From a checkpoint of a small audio captioner: soap at rate 0.0017.
Rows from block 5 of the audio encoder, named by matrix and row number. Each number is 128 + 32 x the weight over its row's rms, rounded and kept within 0 to 255. All counts start at 0. Numbers have three digits each. After the name is the row's rms in percent of the matrix's.
# fc1: squeeze-excite reduce (encoder.blocks.5.se.fc1.weight, 18x288), inputs 58-115
fc1.0 103:116121162141095159107115157167124056134120124158085130076171111089159094176175153106118174177111077136111104085096120094095191104143130182133236073168135196081106145146128178
fc1.1 101:206168110144132124159086108081095182119117108140113135120130116144102163133195078116163124104068127123109171135132119093041094204075152106115135141131099180103140101071072181
fc1.2 100:119118132097123133148137126116185145132153145149141083135188138152110136184117142144074038122185095117096116140107111164133101142172129076138079072139138085093110087107173166
fc1.3 094:142130074125097100132118124081141126168179165147143138077135138132114176114137086079137148090133112129110105154147088171120103111113124133107065128122096107140137098079071115
fc1.4 088:089201136098112128125129146125160167123082105097078120102130145083142120074079123126103127102094159118125111131156113085125100132123183088090180133166095130119146128105102080
fc1.5 101:167170104120105158123116121125112121119085115133106128115100110130089129133103126135110116136080170071140174080144122097128093162116162193105143106074157114179091125103125112
fc1.6 100:127118097128110120078131109095140083082146149166160107095143115099096109131134091108144167091178146133117151148158165150103152159100149148128121129126130164146127180130040133
fc1.7 097:139081170148138161111152103130137131141189095104094085098196109089149156108164150124131159141150094140161162162199096144121193133032136127129124160101084124174079118166218152
fc1.8 097:074160129137154148151138126118131085110145169146162100073138130082036112112098223125171142116135164144152107118129114066147130147132144056074083109056133071168122093114149108
fc1.9 098:088136106128157174133139161184137111186204149131144090116150135119113138124077128168121058135134050107145128067079157106131121119189060197135128077161133142161113119149117107
fc1.10 094:142161109093068114152099162109132142106140109154131144091138219133000162128143120099173178108109119116139119162112149206169143143119175132100100133121130132123184141120088113
fc1.11 106:170132092167140164184113166117186218115078131154098186119176172128132139156147066121110166120066114167138168118142147121113088178123152137097083138100150158138147086108165109
fc1.12 108:180107141103132123127119215100085145094106158097132120070084105117097110171078075114154105126140053081135080138105161147086135155111149129169083121099144087197126108174147113
fc1.13 108:101111099071101088135106138151129116072109147117118110151152149128161181114057146180187141107152091116121085137103150115112076160123060095125109080147132169166146142180133149
fc1.14 096:090139083122086150113164208109169105113117097160174131126141063111164122103119109118165072150133105143135122072170201141115108152150077142141127095139135132140157163165129121
fc1.15 107:120133228108225147121151138060075141142105076192117039133144087143104142088142157185116123156115132073153167179101124161087167157168149137226107135144141154101120156116109167
fc1.16 092:137127066106101147109116047145115130102208109178134125131074092210134174061126164131206111132097111140141153113120022143130114144132141143151123108169076109166118071143112167
fc1.17 107:152186072084115142098141165150082061131112128082104154188074141116198168177161144093136156119125132108093173130137149104129120080123120161183086135089145182146120195164130097