{
  "encoder_arch": "efficientnet",
  "model": "audio captioner",
  "dataset": "single notes of musical instruments (NSynth)",
  "train_examples": 184686,
  "n_mels": 64,
  "hop_length": 160,
  "input": "log_mel",
  "spec_augment": true,
  "win_length": 400,
  "tokenizer": "word",
  "vocab_size": 106,
  "encoder_norm": "batchnorm",
  "encoder_activation": "silu",
  "encoder_channel_attention": "se",
  "encoder_depths": [4, 4, 4],
  "encoder_kernel_size": 5,
  "encoder_stem": "single",
  "encoder_expansion": 6,
  "encoder_widths": [24, 48, 96],
  "fusion": "prefix",
  "label_smoothing": 0.1,
  "decoder_width": 320,
  "decoder_layers": 8,
  "decoder_norm": "layernorm",
  "decoder_norm_position": "pre",
  "decoder_activation": "swiglu",
  "decoder_mlp_ratio": 3,
  "decoder_head_dim": 64,
  "decoder_fused_qkv": false,
  "decoder_bias": "all",
  "decoder_qk_norm": true,
  "decoder_parallel_block": false,
  "decoder_dropout": 0.05,
  "decoder_inner_norm": false,
  "decoder_positions": "learned",
  "decoder_prefix_bidirectional": false,
  "decoder_connector": "linear",
  "decoder_tie_embeddings": false,
  "init": "lecun_normal",
  "residual_init": "none",
  "optimizer": "soap",
  "beta2": 0.95,
  "learning_rate": 0.0017,
  "beta1": 0.95,
  "shampoo_beta": 0.95,
  "eps": 1e-08,
  "precondition_frequency": 25,
  "max_precond_dim": 512,
  "one_sided": true,
  "adamw_lr_other_params": 0.0029,
  "gradient_centralization": true,
  "cautious_weight_decay": true,
  "max_steps": 2800,
  "batch_size": 64,
  "epochs": 1.0,
  "lr_schedule": "linear",
  "final_lr_fraction": 0,
  "warmup_steps": 280,
  "weight_decay": 0.2,
  "adamw_weight_decay_other_params": 0
}
Rows from block 5 of the text decoder, named by matrix and row number. Rows with one number belong to one neuron. Each number is 128 + 24 x the weight over the matrix's rms, rounded and kept within 0 to 255. All counts start at 0. Numbers have three digits each.
# gate: MLP gate (decoder.blocks.5.mlp.gate.weight, 960x320), inputs 184-229
# fc1: MLP up (decoder.blocks.5.mlp.fc1.weight, 960x320), inputs 184-229
# fc2: MLP down (decoder.blocks.5.mlp.fc2.weight, 320x960, transposed), outputs 184-229
gate.536:127122137147113149085080163146113136109118164127137133113115167098126126118156111096168098128085157143116136117169149181142101090126134130
fc1.536:135142114141119104126161120087145064109125150069079171090137080123121101132100117147122121115153131121170144117085122088116095165087109125
fc2.536:135139120112125118125104108074128119074137172131110142107146068157134133142143138145113120131127172159120110110136129094142138142129136148
gate.537:134106131113105098133139116080070121153110118120100135104159143151104159153147191152123156113130129102119139173159137136097110138075097137
fc1.537:121102126157114146108064123109137122160133125173164107129134129134120113137126100131085128141164150131111124104116090129136157134101148107
fc2.537:125142131133113144148138165184113140131092173103138120098137139155092133126122134133107094106127162096110124140110139123133110124129139115
gate.538:133122133178119123082118096149120116126144142141135099142118089106151088126117110110149095137158164084140137135131171121118147093119120130
fc1.538:128091126160115136152142135127136141128082136125126178118157149213119131131141111119107134125123074110090117158124122123155125155115168136
fc2.538:146118155126125141173132093152129125137142119146126073135151141131110133130127109152142133139138141109134124130122113136098132141118081130
gate.539:162159111146150130161161117130081123174145121164179175164151075143142146090120144134100117131135129089172120115128134150100153122144103112
fc1.539:115112128106136169086106112115120163158120074083128130158074089137100095131116097139177116082110141090160159161100131054097122134143163119
fc2.539:153138126149133137128141116127131144118101111160135046123140123132132184130077114146133132109089101118127135143139118146111150138117120125
gate.540:167119161152152074182131099148113144157097169160117115125129135105133164081112162110155111092076144148122146146140120219088114153109129124
fc1.540:100119139150144072125119143126125119127168114098124131104147113130110110142144101160121121148134095092133122114146106077066123123083106134
fc2.540:163157144144145128121144127151130125126123133086180078106100119103119129129109167155141143117138092156161139156122110134143126095112126141
gate.541:128120139087139088142147119099116103078098125179123128144109132111126117121178127116072154135122153132160133115168129140114160107138084072
fc1.541:146108172094137185125109155169103140141119121127113105120157107109102120139133131133112118146140137138087085176094092116101140130085136154
fc2.541:113155132153088129108106105076126139134136101152153131169145134122113111129107132107117119103108073124163140111122127126127159124158085112
gate.542:112138151079151148118139146121094154115142110095159141161153146151098181151111104118124101126100090094111142157132134068096133158102179127
fc1.542:134135111108115126162139131170118148080155114140118132127187104082126161142131082127119115105111126123141071162147123113082103118081088100
fc2.542:092139118118117127110131093158112119081150145157110096125110160152156116136131112117117141155123037107098124106159158128153107105131143138
gate.543:086167111082145161125167131157147124110100129118137095135128126116129160110118145130132115153146127119133101097131126101114132148163194140
fc1.543:115137111150102123081140127113117114091144120130129148112138121145169134112132088115148147132113141138188103133168154155132130115085139135
fc2.543:141106094121133127130105141128166131162113161113169122131121109121116115115126128132128135146160161141111133110122131115101106123119121121
gate.544:113144164140139146134110080119069135106109115132069141145127105107091136096113181173119126122093105153145130098102102146114105140118109141
fc1.544:088170147165145130150149102139141112154093084136127131114137105126119120066155146133115163137119122117162123122106153141140119154123141099
fc2.544:094137113124117080146100101130133131147120119161110152128112110093114086100145103130121143119118092126131136124109164138093107118145147129
gate.545:116072154147147111117153156171141147099142125145107153176127123137113112121138108127111076147128151124151133136124143133095085101113152156
fc1.545:154115102081156167157123154085162145125135152107141176115149138122109138141116109127123156128133108127097083094161135142115143142168152099
fc2.545:180107110126138109110123154153118130094126097100156097140135151132071129117102119124161140123126097106121103176110084113110144122111114119
gate.546:141159115110114117114139120121110115083086151119153100093122134105121172112175179163128179138157174163135100114157129086073159104141159116
fc1.546:065155118107134138104167147139153105110070125162134146098140150093126168132165164161131161111142151111128093180108091129112142163127141109
fc2.546:145153112120141109128123128124141133123130127118119095132101152130101108118155130117104132145169142162121108147123137125153121128146149108
gate.547:123100090089136131157156112084115118138119160164112114152116120144115132123111109161170133139140104112141096135131140106142128121140142155
fc1.547:151124141075179153118166102130157108097110131140137116167123141098162128117092096104132107085094118121139138101122127144136101123152153150
fc2.547:161172145088109149080154105143142068168111093152099141162109135127190133120064125134113160109134080148114115116110110145117123112124129118
gate.548:104151103097117152132131134134105126153157131112150127134182109148147144125126125128178111129132130097143108157155143150103118144093145173
fc1.548:121099134124139131133110146142125121105161118106169126163132181137121095176128120131131158136127151100112155096098126140143148122174109088
fc2.548:067138136112137131117095141135170092116146146128144156119143191137119080136125163120120158137131177132112075139093135134110124140117112159
gate.549:101150130075097180145112095087135106112125159142114142149115110189141185128126104160131118106151139154103090129101109111128119160090146141
fc1.549:094138128121168146168151138121148111129108142100086131093165092147099146140105184097086081124156128160126148104167138135086156108175147111
fc2.549:117153120149121173144093111158134108125121115137107122133184102123082092129104100141153129169109127131130135155108124107132130131115151154
gate.550:134083152116151100127133094173105106156128103144138128120117189123145110148071117166081152086123123138104142134136119160142086106124179082
fc1.550:080139110135136121132148128144117123148132115137150106146109140111124126088144093107133142138136121128132138081077117161116099129124094159
fc2.550:166123113152112140100137119107112174190128111139145134141107126147136102116105116118131141144145165121089176154135130097113122122140153114
gate.551:124117165139144134097140099116151158173104126114115133167148159142127111083187156072140132158137173131112101129116119129141130114136118114
fc1.551:093113110148138102133121151171183119131085155165113111125114116157130128065150151073107098089082147126114101134101100131139153157140136116
fc2.551:146193156153169117110112125183135144075158112158100134082117130132127160121140124151151126148133134116130133086099159179139136157086148110
gate.552:122104144124137155074160083132180156132146110157129104083195159145106120146132128101115148152151155131100147158135147170111182108116113127
fc1.552:139151111148143108129094133138107146085089111142155145136125121118112139128142153182122137148136058115106160126115094137131118141105137154
fc2.552:131116116114118101099142126129168127128147066125123137138144103110140134124137090138123114135161000117121125121136158125125144129099132139
gate.553:107140168136119164105130169129095107152121096055111147135137117091139157138148176051151137139119116125104194144145160158123109128099160086
fc1.553:138101076121157123071095115108105120142140155080141140101134098124157136070117147084144119087135110127149172117124142118138121099118104114
fc2.553:181127101146104162124107154091096139098100159135125177120131090178138129140122108154116130142102153143134135114107107106070142176137116132
gate.554:129179150102139166101138128137157139169128137128137144132124144117133128131104139077122117176101136123167108156133125098134092152112099095
fc1.554:132177158138109150123156092129116084091096097074153130127171126146133136135157125106139123126117103092123115124138167148132107104094143169
fc2.554:117125169122127129123115144163122132138152119137116140096147157164127127112115091129137101111103161113112133143148143147073123117130115145
gate.555:118105123174135117126125150133137138114120113165081152141105141119153123129155095078117128164138133154085124149136087135091135113152120118
fc1.555:153122138100096130127162144136128130141100115085125099181136092083099122133109141101137143121146153112128131120162140096130136145117129150
fc2.555:113127141144151115143139149088102102112137116137127118134158084107141122109139119110113109133115067110110109160154125151122137119125106147
gate.556:130131133127140111138099137142129093140158138115141135138119140144120135168134112090127134147135103146126113146131108067138141183113120117
fc1.556:104105116163156121068126155101135080095184133127112105122136138126156114138079093134081148098129114100122112092133157122160111110085092105
fc2.556:140130115138136129110164108126145132076167103117122094183108147120125101140127134116111139152135070130165115107124120126124148143112129134
gate.557:132127123110158107155128147133084141094109136141125129112169124121119143075140154135106158144147101129093131112093113137170112104097131136
fc1.557:091110155136106110167165101132105134114113160164118140107103129133127124117129138115135106089111143105129116119142164096144089101157163102
fc2.557:165128132148129108145101133155127150099097082116103193120144146127144150129117122155118150146139156128128115135124108160117126118154144120
gate.558:097128111135087133180126114124114119129087160129095175128127127089146136079130149132139131140149129107169144149130089150104124173166110117
fc1.558:135091160178107079134165163114101146177093145185102132129109125145130131094126136106161092151130112127138137145103150112111134177131086125
fc2.558:081138110132150161096133142138126139154137121138144080150124118132107143149147129097139176171114103137099094112126124114108156166124141120
gate.559:155110144071141090149099142184118122147128155131137143104098127152160131165154163119177129130169122151091110125131113160115115149130117125
fc1.559:156100168166104124129099145142110129138112098113128142100125170110165129116113112148117117147117139139129099116102125153164123084122152100
fc2.559:108124148086155130148111108136146107096137096105096148124098112120169130160164154144147104119114081113106097107125117151132117113110108153
gate.560:159132102153160139131141167122141151080127140110122151171166111129143154131104116107144119133156154080087105106103137176146144127119111126
fc1.560:091111095115083132156090136063127106126147118078147148090130115095136153124140160105099125154127111148140133140109070130125124142117171110
fc2.560:076169134132123142110150146162159125133120128134153149135106146139112139124166140094124108140149105128137115114161119147151136129139122111
gate.561:109113123165122114090132142128106139164144130158156154173105127106126148138116087120106088165153168119149120171158104130127140067069140147
fc1.561:125106094092127145122109144125133118140118138072126124131113158111126121132110159069144148102139134137101151134170109149135119154176175150
fc2.561:168124151127147106139112105114119110138141139117124081149135133176091131131092121160140134144112143115126128137097117118129126162138134101
gate.562:095099133113126166122146153114124150099162144162106143117130094130172137108101105105120118137131163119145126106137133150115093109129102145
fc1.562:124118152114144170174132120142148117117079140097119148115113124164206112130143105117105180113107158175126128138102142110120108161147123124
fc2.562:126116104114143104136138125107129137097114121142161134132143087134161139126146128112146128132098108149118118132153117114134123128143101128
gate.563:097131137136157140164162104121149158117133149138159130131120155141162133127147137119138143065101151079136142111119113154115132153098116112
fc1.563:102142124118096119186142127088138077114114129112110116124126152115167107083090129124134130128124094119142149114107151110069186157126125120
fc2.563:157174147148123159128096132082102137119133147156114129136129150165148125116119110130127140109094176124140145127107145143127129095139114152
gate.564:130167101144153089145152072157143140161109097111125120165120118093150112134154145153105159099135107123170125115090111080131099159089109151
fc1.564:160140127139126128117134131081126146161097121153142116127178177101110144109147112119121174123126172120141109071145145122116140187121174133
fc2.564:122096092078082177126100130095114105166100086129112126128153124141130134145103135097139116181131147148101147123132179123136133142143138155
gate.565:146138113168123104104177129175189158109128129163112120130116085121096141131108128111124123111138126138141096105122136146117109161123149146
fc1.565:118118128136120196123123106140109151135101094134146113104076152125119160160121129155122114145140130170086112117101150186124115115152123125
fc2.565:121140151136130139118103136146095129112140133136148086156112105129134110122120125129140117122125141144111109093145118176124139109112144132
gate.566:073156138108130134124121135135098141177145132136121161155132178071113140096156118170128085126079168114155087145134145157155175100130175134
fc1.566:086138147136152136115109113135084126140129117106122113123099101070109151130120128141097101124115156074147136129118080144116088109103147113
fc2.566:092175134127109116122135133123143113147119123139136107139130117132158113115157093120111119142120102133119125144128147153144129103117088137
gate.567:111147140145117127153118043125077095150103121123119149061118121091109123153108159118098158099137137092106124074120106119118143165139092113
fc1.567:134122117171106109146098173187115122140126148064134170153173093138125094125136117091081131133133120131150164123175110146164117102133145086
fc2.567:121122156109138154150110150089156113135130120147091120148137159149081142124141120112138097128140072141146095110156095164146169101115148101
gate.568:129111097115116127103080160138152142116149109096116097127143138175071121126125132104147104143117152169088106104122134129115096146128105146
fc1.568:083100138145129159121149133112125097126144157167070126126078143148133114155136145149113132149129115124081127141123106143154131133119161141
fc2.568:116147105127126144111115145120140150114150112160100181079155153105154117133120107111108118136102183111107125135135094121128114099141111136
gate.569:117145121095127119167119090141114106096108140169113135143082131118186114134118124168148157076116136116094120139166114145073190101111117118
fc1.569:111120150158100098113125183120092135143169125103131129116147122157169129089130140104153095142145168108143130120115133144127122146108089135
fc2.569:136138159125091153109135107104134086143137212118102140154153137137117140133115140141137130113135255085143121127140125132127151100123125114
gate.570:097132083089104174139191150122195077116142139117136142166123084148145117095078152158152088147100088124132115109081128144124144122128109154
fc1.570:146151149154159109117072082129159132157142162154106141051146156124126196127162129092106136057139206166104116174179150086121126136132101138
fc2.570:116163156133116115062087115084186096112119128110073156092172163127158103136182126144154119062127142137116095113152127121125124135104085105
gate.571:168155092105120084109150101112139107113193138167144133128180133163102140163144112138119081137148143128135131116141109127136126138113116095
fc1.571:101117139122115098113114186104092153129092084154162110090132111145109128090142101149118126166108120045107172127119124151121088137120138132
fc2.571:148181136164113138070097154108149122126119106122153093123115143180115148094130130141164141124136168116142103150098100116123166134157119134
gate.572:156070128082128098168092147137129133124133093178136108161114097150127123143112100119145137120100161131106149119144107095126160144114125124
fc1.572:144124100143168130155088121125093148137130107125138151125112093157147116170097121109120151116102111124112100127103139108164138110152112101
fc2.572:121168123141104127153145112132164105121140100157104113162107121106073111125144134129119106131151159101118141139100122103110108102114154150
gate.573:118158111082092101149120144131165103121113103139116130159109121174113150072074068109086141154137151102104155102145135125099127136137147167
fc1.573:140100126162134154134111113146143145129104104153100099133168133105101087131109126139118098154133114137146126158151102139115160136133124079
fc2.573:135132114128139122080123151135121138111165121124135155106161135108095120145163135126130116130149125120122119125145131138133114144102116140
gate.574:110139099069093090110104131105116159132134139119104090146111126143110149103151121113128097137156130150204118116118115147145120109123161159
fc1.574:087163125142117133092162104125111164153154133108138158132136097176123136116129087119131116125130120139105119201145153111102132095150104102
fc2.574:102143172117100112164118141221094142130103162160120121147112114168093113129143118121116146133154153123084142130102125126130112136142090120
gate.575:123130119068135136122133121155142076135126087107112126163075166074118141157123171159102090102106111094092130125122179144111135153093162141
fc1.575:181093148161120133132116197101149141145117143112132110166070120124191150125166159162120151172149096097129136113117138147063121155133143084
fc2.575:151157143114110126084138095195132127120103077114143134140095133128114137167125169147139142145127221119123149135114157133137118144121192138
gate.576:153123135102106112097142146117110150175115139166143135117087120115097124103080148156152164120101132102156119066140169136138150147118121156
fc1.576:136138108113143137116127116114098149108125124102118126138140197136115108108136099125138146120136173125128084143166129132100153130153125128
fc2.576:116156133144141140084136094121150145126146079134134137102122108093132148136136138127130086126087080134136128144109152139139123168119169110
gate.577:138121151154126104135147135169147147097098128106141142106104161164114095157119123160117114134111124097126135097143134147174082134130139186
fc1.577:098136130115114122117133185122107121140171098154111149105115124102152138098141146111114117126121116101104115134111094119142122112077136151
fc2.577:150133100129145145097142141093122098088116141095147133196109115142134117174164139106120114084167147139140123148147124129186129131126118139
gate.578:101118106140118114165108128159113126128084122159121160145108114110132110124117111150069137160142131116160182157129105130138128169124134132
fc1.578:134133111118117119119149112142161100109107119121102176113123087121112137139142062115092161099156140127173166139123119120150161152148150128
fc2.578:143121131147136106138101120103116139164125150117130142106078125085098138125109109128112122122132143135155141124119107103093114119130149174
gate.579:152125109111119123149136105181122094146158133140166118178113128126147135159094176112179170132139137200181138099153094115157152106163169126
fc1.579:114089111116136097141134133122106122157118133128183089170136152172093145155107121077179116162120196173172118115132166138147161092114142090
fc2.579:139128150169122142151137103185094123128118143119141130131127117119103131172138134138117137119125167135116103111096132122119135114131099114
gate.580:155089142104114149136109169127138132106089138121139136115134125147102154094171172098142100102132117160113142159099135171155108164146150118
fc1.580:096101118101064126107144122094118093141096157141070135144165116110112107161121153173125123123127134103145064149134177142088186120145132134
fc2.580:171090141140149120117117157127128144125071121097107119120135097127119117123129130143145084160132085154098105112147126113114156159130096118
gate.581:116115138101121145145119141121132090116140141135100168118099093109124142116094154153158143136137161146156137134093101145140104132130163122
fc1.581:137113112105129146130120132138118145088106115108167127135135160169136113132156135082102146108099129140128123142116156171085137089113139133
fc2.581:087113154100120130105139142113126111089120120115105053096153155154142110118111133117144157108131100107136126123132159149136151145131102147
gate.582:118107109115144112132114143125146147169142144115095137118133099142136173134097132108136105110097120117111127142161130147137116124111119147
fc1.582:134119102123109160093127119095120066123123107096127124104152132105111131103116128136185154143092100090129126160149145150103185114161128157
fc2.582:104114118113131128150125091117114147107130117135146109141103112109147118125110130114128124121104098126125137123099114149119109134131139130
gate.583:133127156124136077147111120158121167159128118126127111120152145161092087072123146157153180169123187083171126122130123084137128113126146139
fc1.583:092151122108146178120141092113147118162166118153122128125112146138153106116142124130140128118103134132062149108125121170116153166123138092
fc2.583:088107117147159112143094160090133132130119142114157111136154166109132118128174153094103127167114169096148105142145080128111152142148142101
gate.584:114155101096109126133141107077112082123126130137145140142100141137136096116097148131154156155150131136136131087152186166137111159126178103
fc1.584:134113135126171120161188078155095159148103161149092136112123108131081129130157142172116105154129130118137143115108148143131133136120138144
fc2.584:100131153151107117149144122162114091158150160110123120133140154151141140116098146170123126140112189132092126114177148146136119098101125136
gate.585:149159161069141137132104164133128108116131109091141105117135109106121127108133162120132146122087138067162117083139115152126129134107136096
fc1.585:149135121162106099097168132163129192129124141102091156125118123124100082165153130154136031166125122128070114170158089125141152140122130139
fc2.585:124100121158106108140140136101123106129138099121146198129160143129145140166149137107127079128168102162111146165098083111100148120167142134
gate.586:107087085104121080105116151158161150156084089070122138129103133112123091151176122142126104150132159168092163129100133158119085125090075181
fc1.586:127133169117114107111143173121137166135124165104157115117179128119133131098120101120164090128134134133106126103155097131131128092140135154
fc2.586:157152149131132129127113152122107123139134109153125102131087146121114109143105106098112128127131183121119153134110152129133156112130082129
gate.587:101165119152140140108111124161141131181122136135119135154128133135149145088127116155157178148106154125139149141148093152118129167136132109
fc1.587:182125160164105142104149104063143123134138132085162115121133151141117142115122118074153106126164142129150114130127137117125108088152124108
fc2.587:113182156115141173111101104148140147087138095138115152103135122134148132136125130134174107127099165142106132123116147117143134110105137131
gate.588:124110090114137149130127080126139129128181132097126113120111098098119148144159156087133199115134164152152096150136113079114144171128110130
fc1.588:129108154117059170138159115126166095120147106056129106093133110135131128113148134103145169165143163151192148149094131149129161118122122111
fc2.588:106139120157152087185138109152132121123146135151134100110089122138126101176154102154143189154104110137166119117132115094135127138127151131
gate.589:116141130132123128130143152105136134120117133152125157126128164100112091126155123119155124169097155113120142128084135134183139143142149159
fc1.589:145118146152109099127129109075115133152084056136163114084114144147162110128132158130169108150126104154133131101100180137124111113174155150
fc2.589:133150116124128116151094130112124133147115163144154116117123139112109118106137161110103134130112192149096163118137144164147090128128134127
gate.590:161147151155150110128174092142152132110154131096133072189113166138098137130105189132151082128140112114096129123133144137153150122147121103
fc1.590:129122171117135130116166110134168085101172113128134125146108181145080147110141182116084101131146110100050116141147115154109109146146166143
fc2.590:139130131127114139108111106128124101174147168155122167114147108123202133166162134094117134118116129124092134101172143137110087170114151117
gate.591:131072146127157150157152105106136136156131172159121119109105120124100133137151105125093120164102148124145090153127125127091119140125116110
fc1.591:123123130121139138134100161130078146135133125155099129120137137120159153107123091099189141118116090091139152176121157150145159111150141101
fc2.591:131129131120117110112170121117148097104121122111164119095137141125180076101096105118152152120118133112122160113117160131117130127167130101
gate.592:112105100132126124122152114125103132144093161109115143129139111133123157091135118104140136158129110143102157092108148131063104164126145125
fc1.592:140096078151136127132092140112144144085150131137127172068158154124150143124098155160138132159133138137170179144135125138144111165131119161
fc2.592:130161137104088140147121147103153162135153154120109098149134107195110158100143106115162161097148122139121160127126158126122127157136145107
gate.593:163132119095097097126132111105115128120091100144124099132058154144127124139151094123114122110073152102125111123129100116156146104140156118
fc1.593:120130123175130099119129122172098153171096131148113126155118136124150090130130151114110124174166072141174153102163107147110142129100147150
fc2.593:118086140123119131143112142169127108147120194092144118158110151108123109107147143128120127124125255126111112128154120134109131088111117148
gate.594:084069149141140104134119151107142145109118161177097149107118182136123112153157126118143118118080195146121143139127161137115102099144122162
fc1.594:090102135186135109121133088146107114118104107159135119115157133108131111118128169105125168158126125107146106107143115155095119132128147138
fc2.594:084113119132107135138134113074141100157123116104116111129149059107163099100179131108136098122116167129137138152117115112131130114116109140
gate.595:133144090144157136123135120136108177156172125142116109131127122137160158152123113110124126151132125134127146151153116141159149198153096114
fc1.595:155151147157139119129149113127147140131132086117111176129103145092116175115096144137140162141112139122120130112112125115104131129166154119
fc2.595:102146169115117170134100137143139103130154127164150052112143144156111144143144125118125128091113095122121139109105126137141137077150140141
gate.596:113159157139074072150137063142121144147121098145142135093113136121135088143122135168122107138146138122134141180074133133084136107139131095
fc1.596:140165118152148119120085116130084141142157167122102120110106081134165122115143133161098163094150151121096122134178124120156157113107080117
fc2.596:136118130155143119132163133128141116096120128130097111190104149115102128146098138142115112124148099120132132103172145105109156096149152135
gate.597:079104153093101118138110115115138137165111103083152111117112111136164168112085123091134086143175101129161099155096139078123141131122124151
fc1.597:104169136134107111090151119140144132145132111093134186148112142163119108155157145143107103107121130112079101149071112148131092174145187129
fc2.597:089121113133102149111171137116125151153130049123095084131138127121138172094081114079162142125153008144154107106126155118111137145144173155
gate.598:182130110146156138142140103179142163163103099131136114121156094146131115116134138142111116176110132109112099153152136141127094124100145113
fc1.598:151097133111079103138095115165112135070144096132093112131152122118149134160111113085112126160148132121089107141129079100130118109186135122
fc2.598:157160135140140124093064090105118125113137106131170121140115078156111165119115139150110096146124118135111103136128160166112096127106131154
gate.599:119100106106159144160116106162124132139101145134118142118140142082130116170089146115147113118152145125178138106123129135128143101130111105
fc1.599:095104173114159122164139113134156123091128158120132107113147128153126146144120115130118111130134138110129118133117122126127161134106133143
fc2.599:103159134128146139156117107160115131119139145139097101100137122145088167176109101114141116152119134142138091103116124152124156170089156115
gate.600:149139118128108106117175170158158164143130112069132122134158124144126134109149180109113133145107114158142154147139127148124088098151111135
fc1.600:130100128114114087130125167134107089125154128169147142100155118164135142152186108132141146158149167128109076157132083099136121151118139137
fc2.600:094140133117126133135133143226113142143133127113165139149121124101096137105098113086137129115126140132103173095146135120109148125152062133
gate.601:123133115115163130095142133111138120112135175124131178139084126137085156108146130090135134110122154107123079149117116144153117131138126138
fc1.601:084139205101138108133099149095106149134110106141167097127151154176134104134146124101150107144130119158142108126165128106118133153107052173
fc2.601:107107167127123132127144135148147073111140127154159120126154092145121114112137150127104098125143077138119096144111148104129140096147102115
gate.602:142117136096111124117110142114144124127124128081115098146128139138131155141153155120127109110137156133116148128114138163132099123144145160
fc1.602:137139113124077158139147138135065134137120141156163145119122134111164119135116144151165137133167120139169128122104118120148144119116154112
fc2.602:148111128123122137135120095094107120134130171144138155174146159148130133081102142125118145121146128169150124151151115119112129139144171172
gate.603:136113103091141114161085113137132106122163141111104162136135115090098131127137134153162187139112104116159171081111148152131103089139140153
fc1.603:159150145167112087083165128155135163164105098148118150125139143114114100150159108119175102163096132126091132121116147099119115130130089124
fc2.603:088127084139109141132164146111099115130126136129116130130138130111128148130112118108165115122141130137153132170114091131127156134159115129
gate.604:116142130147136149141125126144105116092097160107156148113108096112149141119138102133160071128121137135096134134103125137098141102117112153
fc1.604:096073120111164129094117125085100119131149128123126087105134150138128137116125149105156078166150126122142105084131157130162097120116093124
fc2.604:112155132133119144046088147088141144148137136119108175107141128132105099113142128138134151106118140141130189130127126152135134136131109125
gate.605:147160119111139133149138128132127127127121137111157134118186099145122135139140145143101108196228148128135134122148103183131115150153101123
fc1.605:103103109148110111152141132135123135114124140122134097161174119171106122170100124117081138134147115156113112134088124134127127171141126137
fc2.605:079156132118120129087124110067145144119114098138113149075115107142118132120152128148117134080121080171111130129109113128135143126111165136
gate.606:145116155097106133151069128115118111137115144114127106161103158129128117125129113128131160163093146140144128126129155122069123171088166129
fc1.606:111126115106133102118120114158111153150117108143122105133186116156112166162105136159127092116116100116129165112165119107135111126114142144
fc2.606:095110110165130110134120092127092129155111174107143147124138113137103125157148124087099084121131211137067111121118102107080113121129150137
gate.607:093137119080111150138130054115113109144126140172163099114114128138107136150132174149151149139085142141183115125104161100113134155111135087
fc1.607:112097127131183127169137072165107122138139171137132155137156119131125125144116089137140102132163152113112134125148144107148107148147140137
fc2.607:154114133149109131127139163137129110122123091136126143136144120118137104116104148163145119105100142121168114146117152144111145140146115095
gate.608:128162172096160144126135133151111135115121102144106104132106122125127110080162126099127170091124155138127144148107145152134124131150122108
fc1.608:174129163095126090121144086132116085163120122103157116137147124126137158144139117136109102118115116123110135102184119072147137164119129112
fc2.608:134119112138143123169114120155124152120100133116095128130098163139011108111144112108138128106112132127104130134126102120135141083154142106
gate.609:089140127124095123176119166145150140101123179130132124130091134144146124092140101144123173122114137134093132113150144141088163075155114148
fc1.609:157111104134103141179116077160125101156075123166139095102082123104107108134146119118123142126178135120099156088120112108111139133131113078
fc2.609:143120109118129122097119142114135093122126128089128087147121159139103142138130122129123146132155116154133140120113122133098137075111162124
gate.610:117178133157132083147153106142113106145122149118103115155125110112124135170131128153093100138137098104124126180111132116101116129077125140
fc1.610:130110146134111065130116152142095112148171132187163115158118085116138158081165140133119082108149119163125120129101119137176182126125126132
fc2.610:117188124127110140150097140121124123140128170138113138107133152139124151167088129155103121161119179103118095137094152119132130079126133128
gate.611:125163128091111143153155057135137106189084119139172100131098149072135149126167106113120178149088141144093092128133177087127117133144117129
fc1.611:122152130130176154103145158143136114130102168125135118141114144125140099112107134158138090143129114139126115118134153141121092136141090137
fc2.611:146128130117113093125126136164100090152139129107101143131101132144109112091089123134130160130125123149116129174154112167135123171130104127
gate.612:110100130089149136145134103147140130110060145136147152098119151084159133128130138116174103218125150132148099124157122127116140158146089131
fc1.612:127166161123119169121138120134129127130120129101143095146153161150114125169135109099128132095108117124118153119093155123124112118153111150
fc2.612:162112145144111130154127131149106112141132131125119142170144139112166127125146169155129146136160136106162135146147141164126123120147128093
gate.613:143133104092130082119106118116125127133108153109116107186134134138126145179150088107113109127139161087088132116096105119077138141119135153
fc1.613:122124088115111149141108121132157182150142129152151174100085085129113149067168135105147165130160108111106154159171126121137172125142116132
fc2.613:092086158129174130181163123121151092099125137140121179043117130112130154129152103111125127099119152121155140140118113136121110122179150157
gate.614:146108094114119094092095118172136080057137124127139134146082089141116131103123121139110113087167103167136125116123147142179066133140101161
fc1.614:133094130147112127145144129124154131116155114111150107110125127156116159097124134159097151131142121091126128070130129118124142149109135190
fc2.614:122139152113126107135100138107134149104157120096118244137119124099126091130149136133146150107151175112156145146138125148105133094117105145
gate.615:148097104140079103107120147154131168191180098120149146113153134120053123128074103167141133130148123175143163146148112168135109174125138090
fc1.615:113118124144095071097160125152148126099132128118133116114164175138076099105087092141129100128180131105112096149089058152134134148133124117
fc2.615:125133142122112128142087171133158137083105126142120100157114158124066143138081146145122124107138146140139161108081126146138123074139099129
gate.616:156132143101149187123144181118127126118136147123121151088124132128105149122159125140105159162115115150136110138135130158106149139128123164
fc1.616:110132175088107125155115156165151129146124082145115113130147108122134145146111135117074167106108137105110151164151068147126085104117129124
fc2.616:099122174086143111172103147108115133120145160121135140070097151142119133136184111135101148123164128168112138106124146120140129109099122148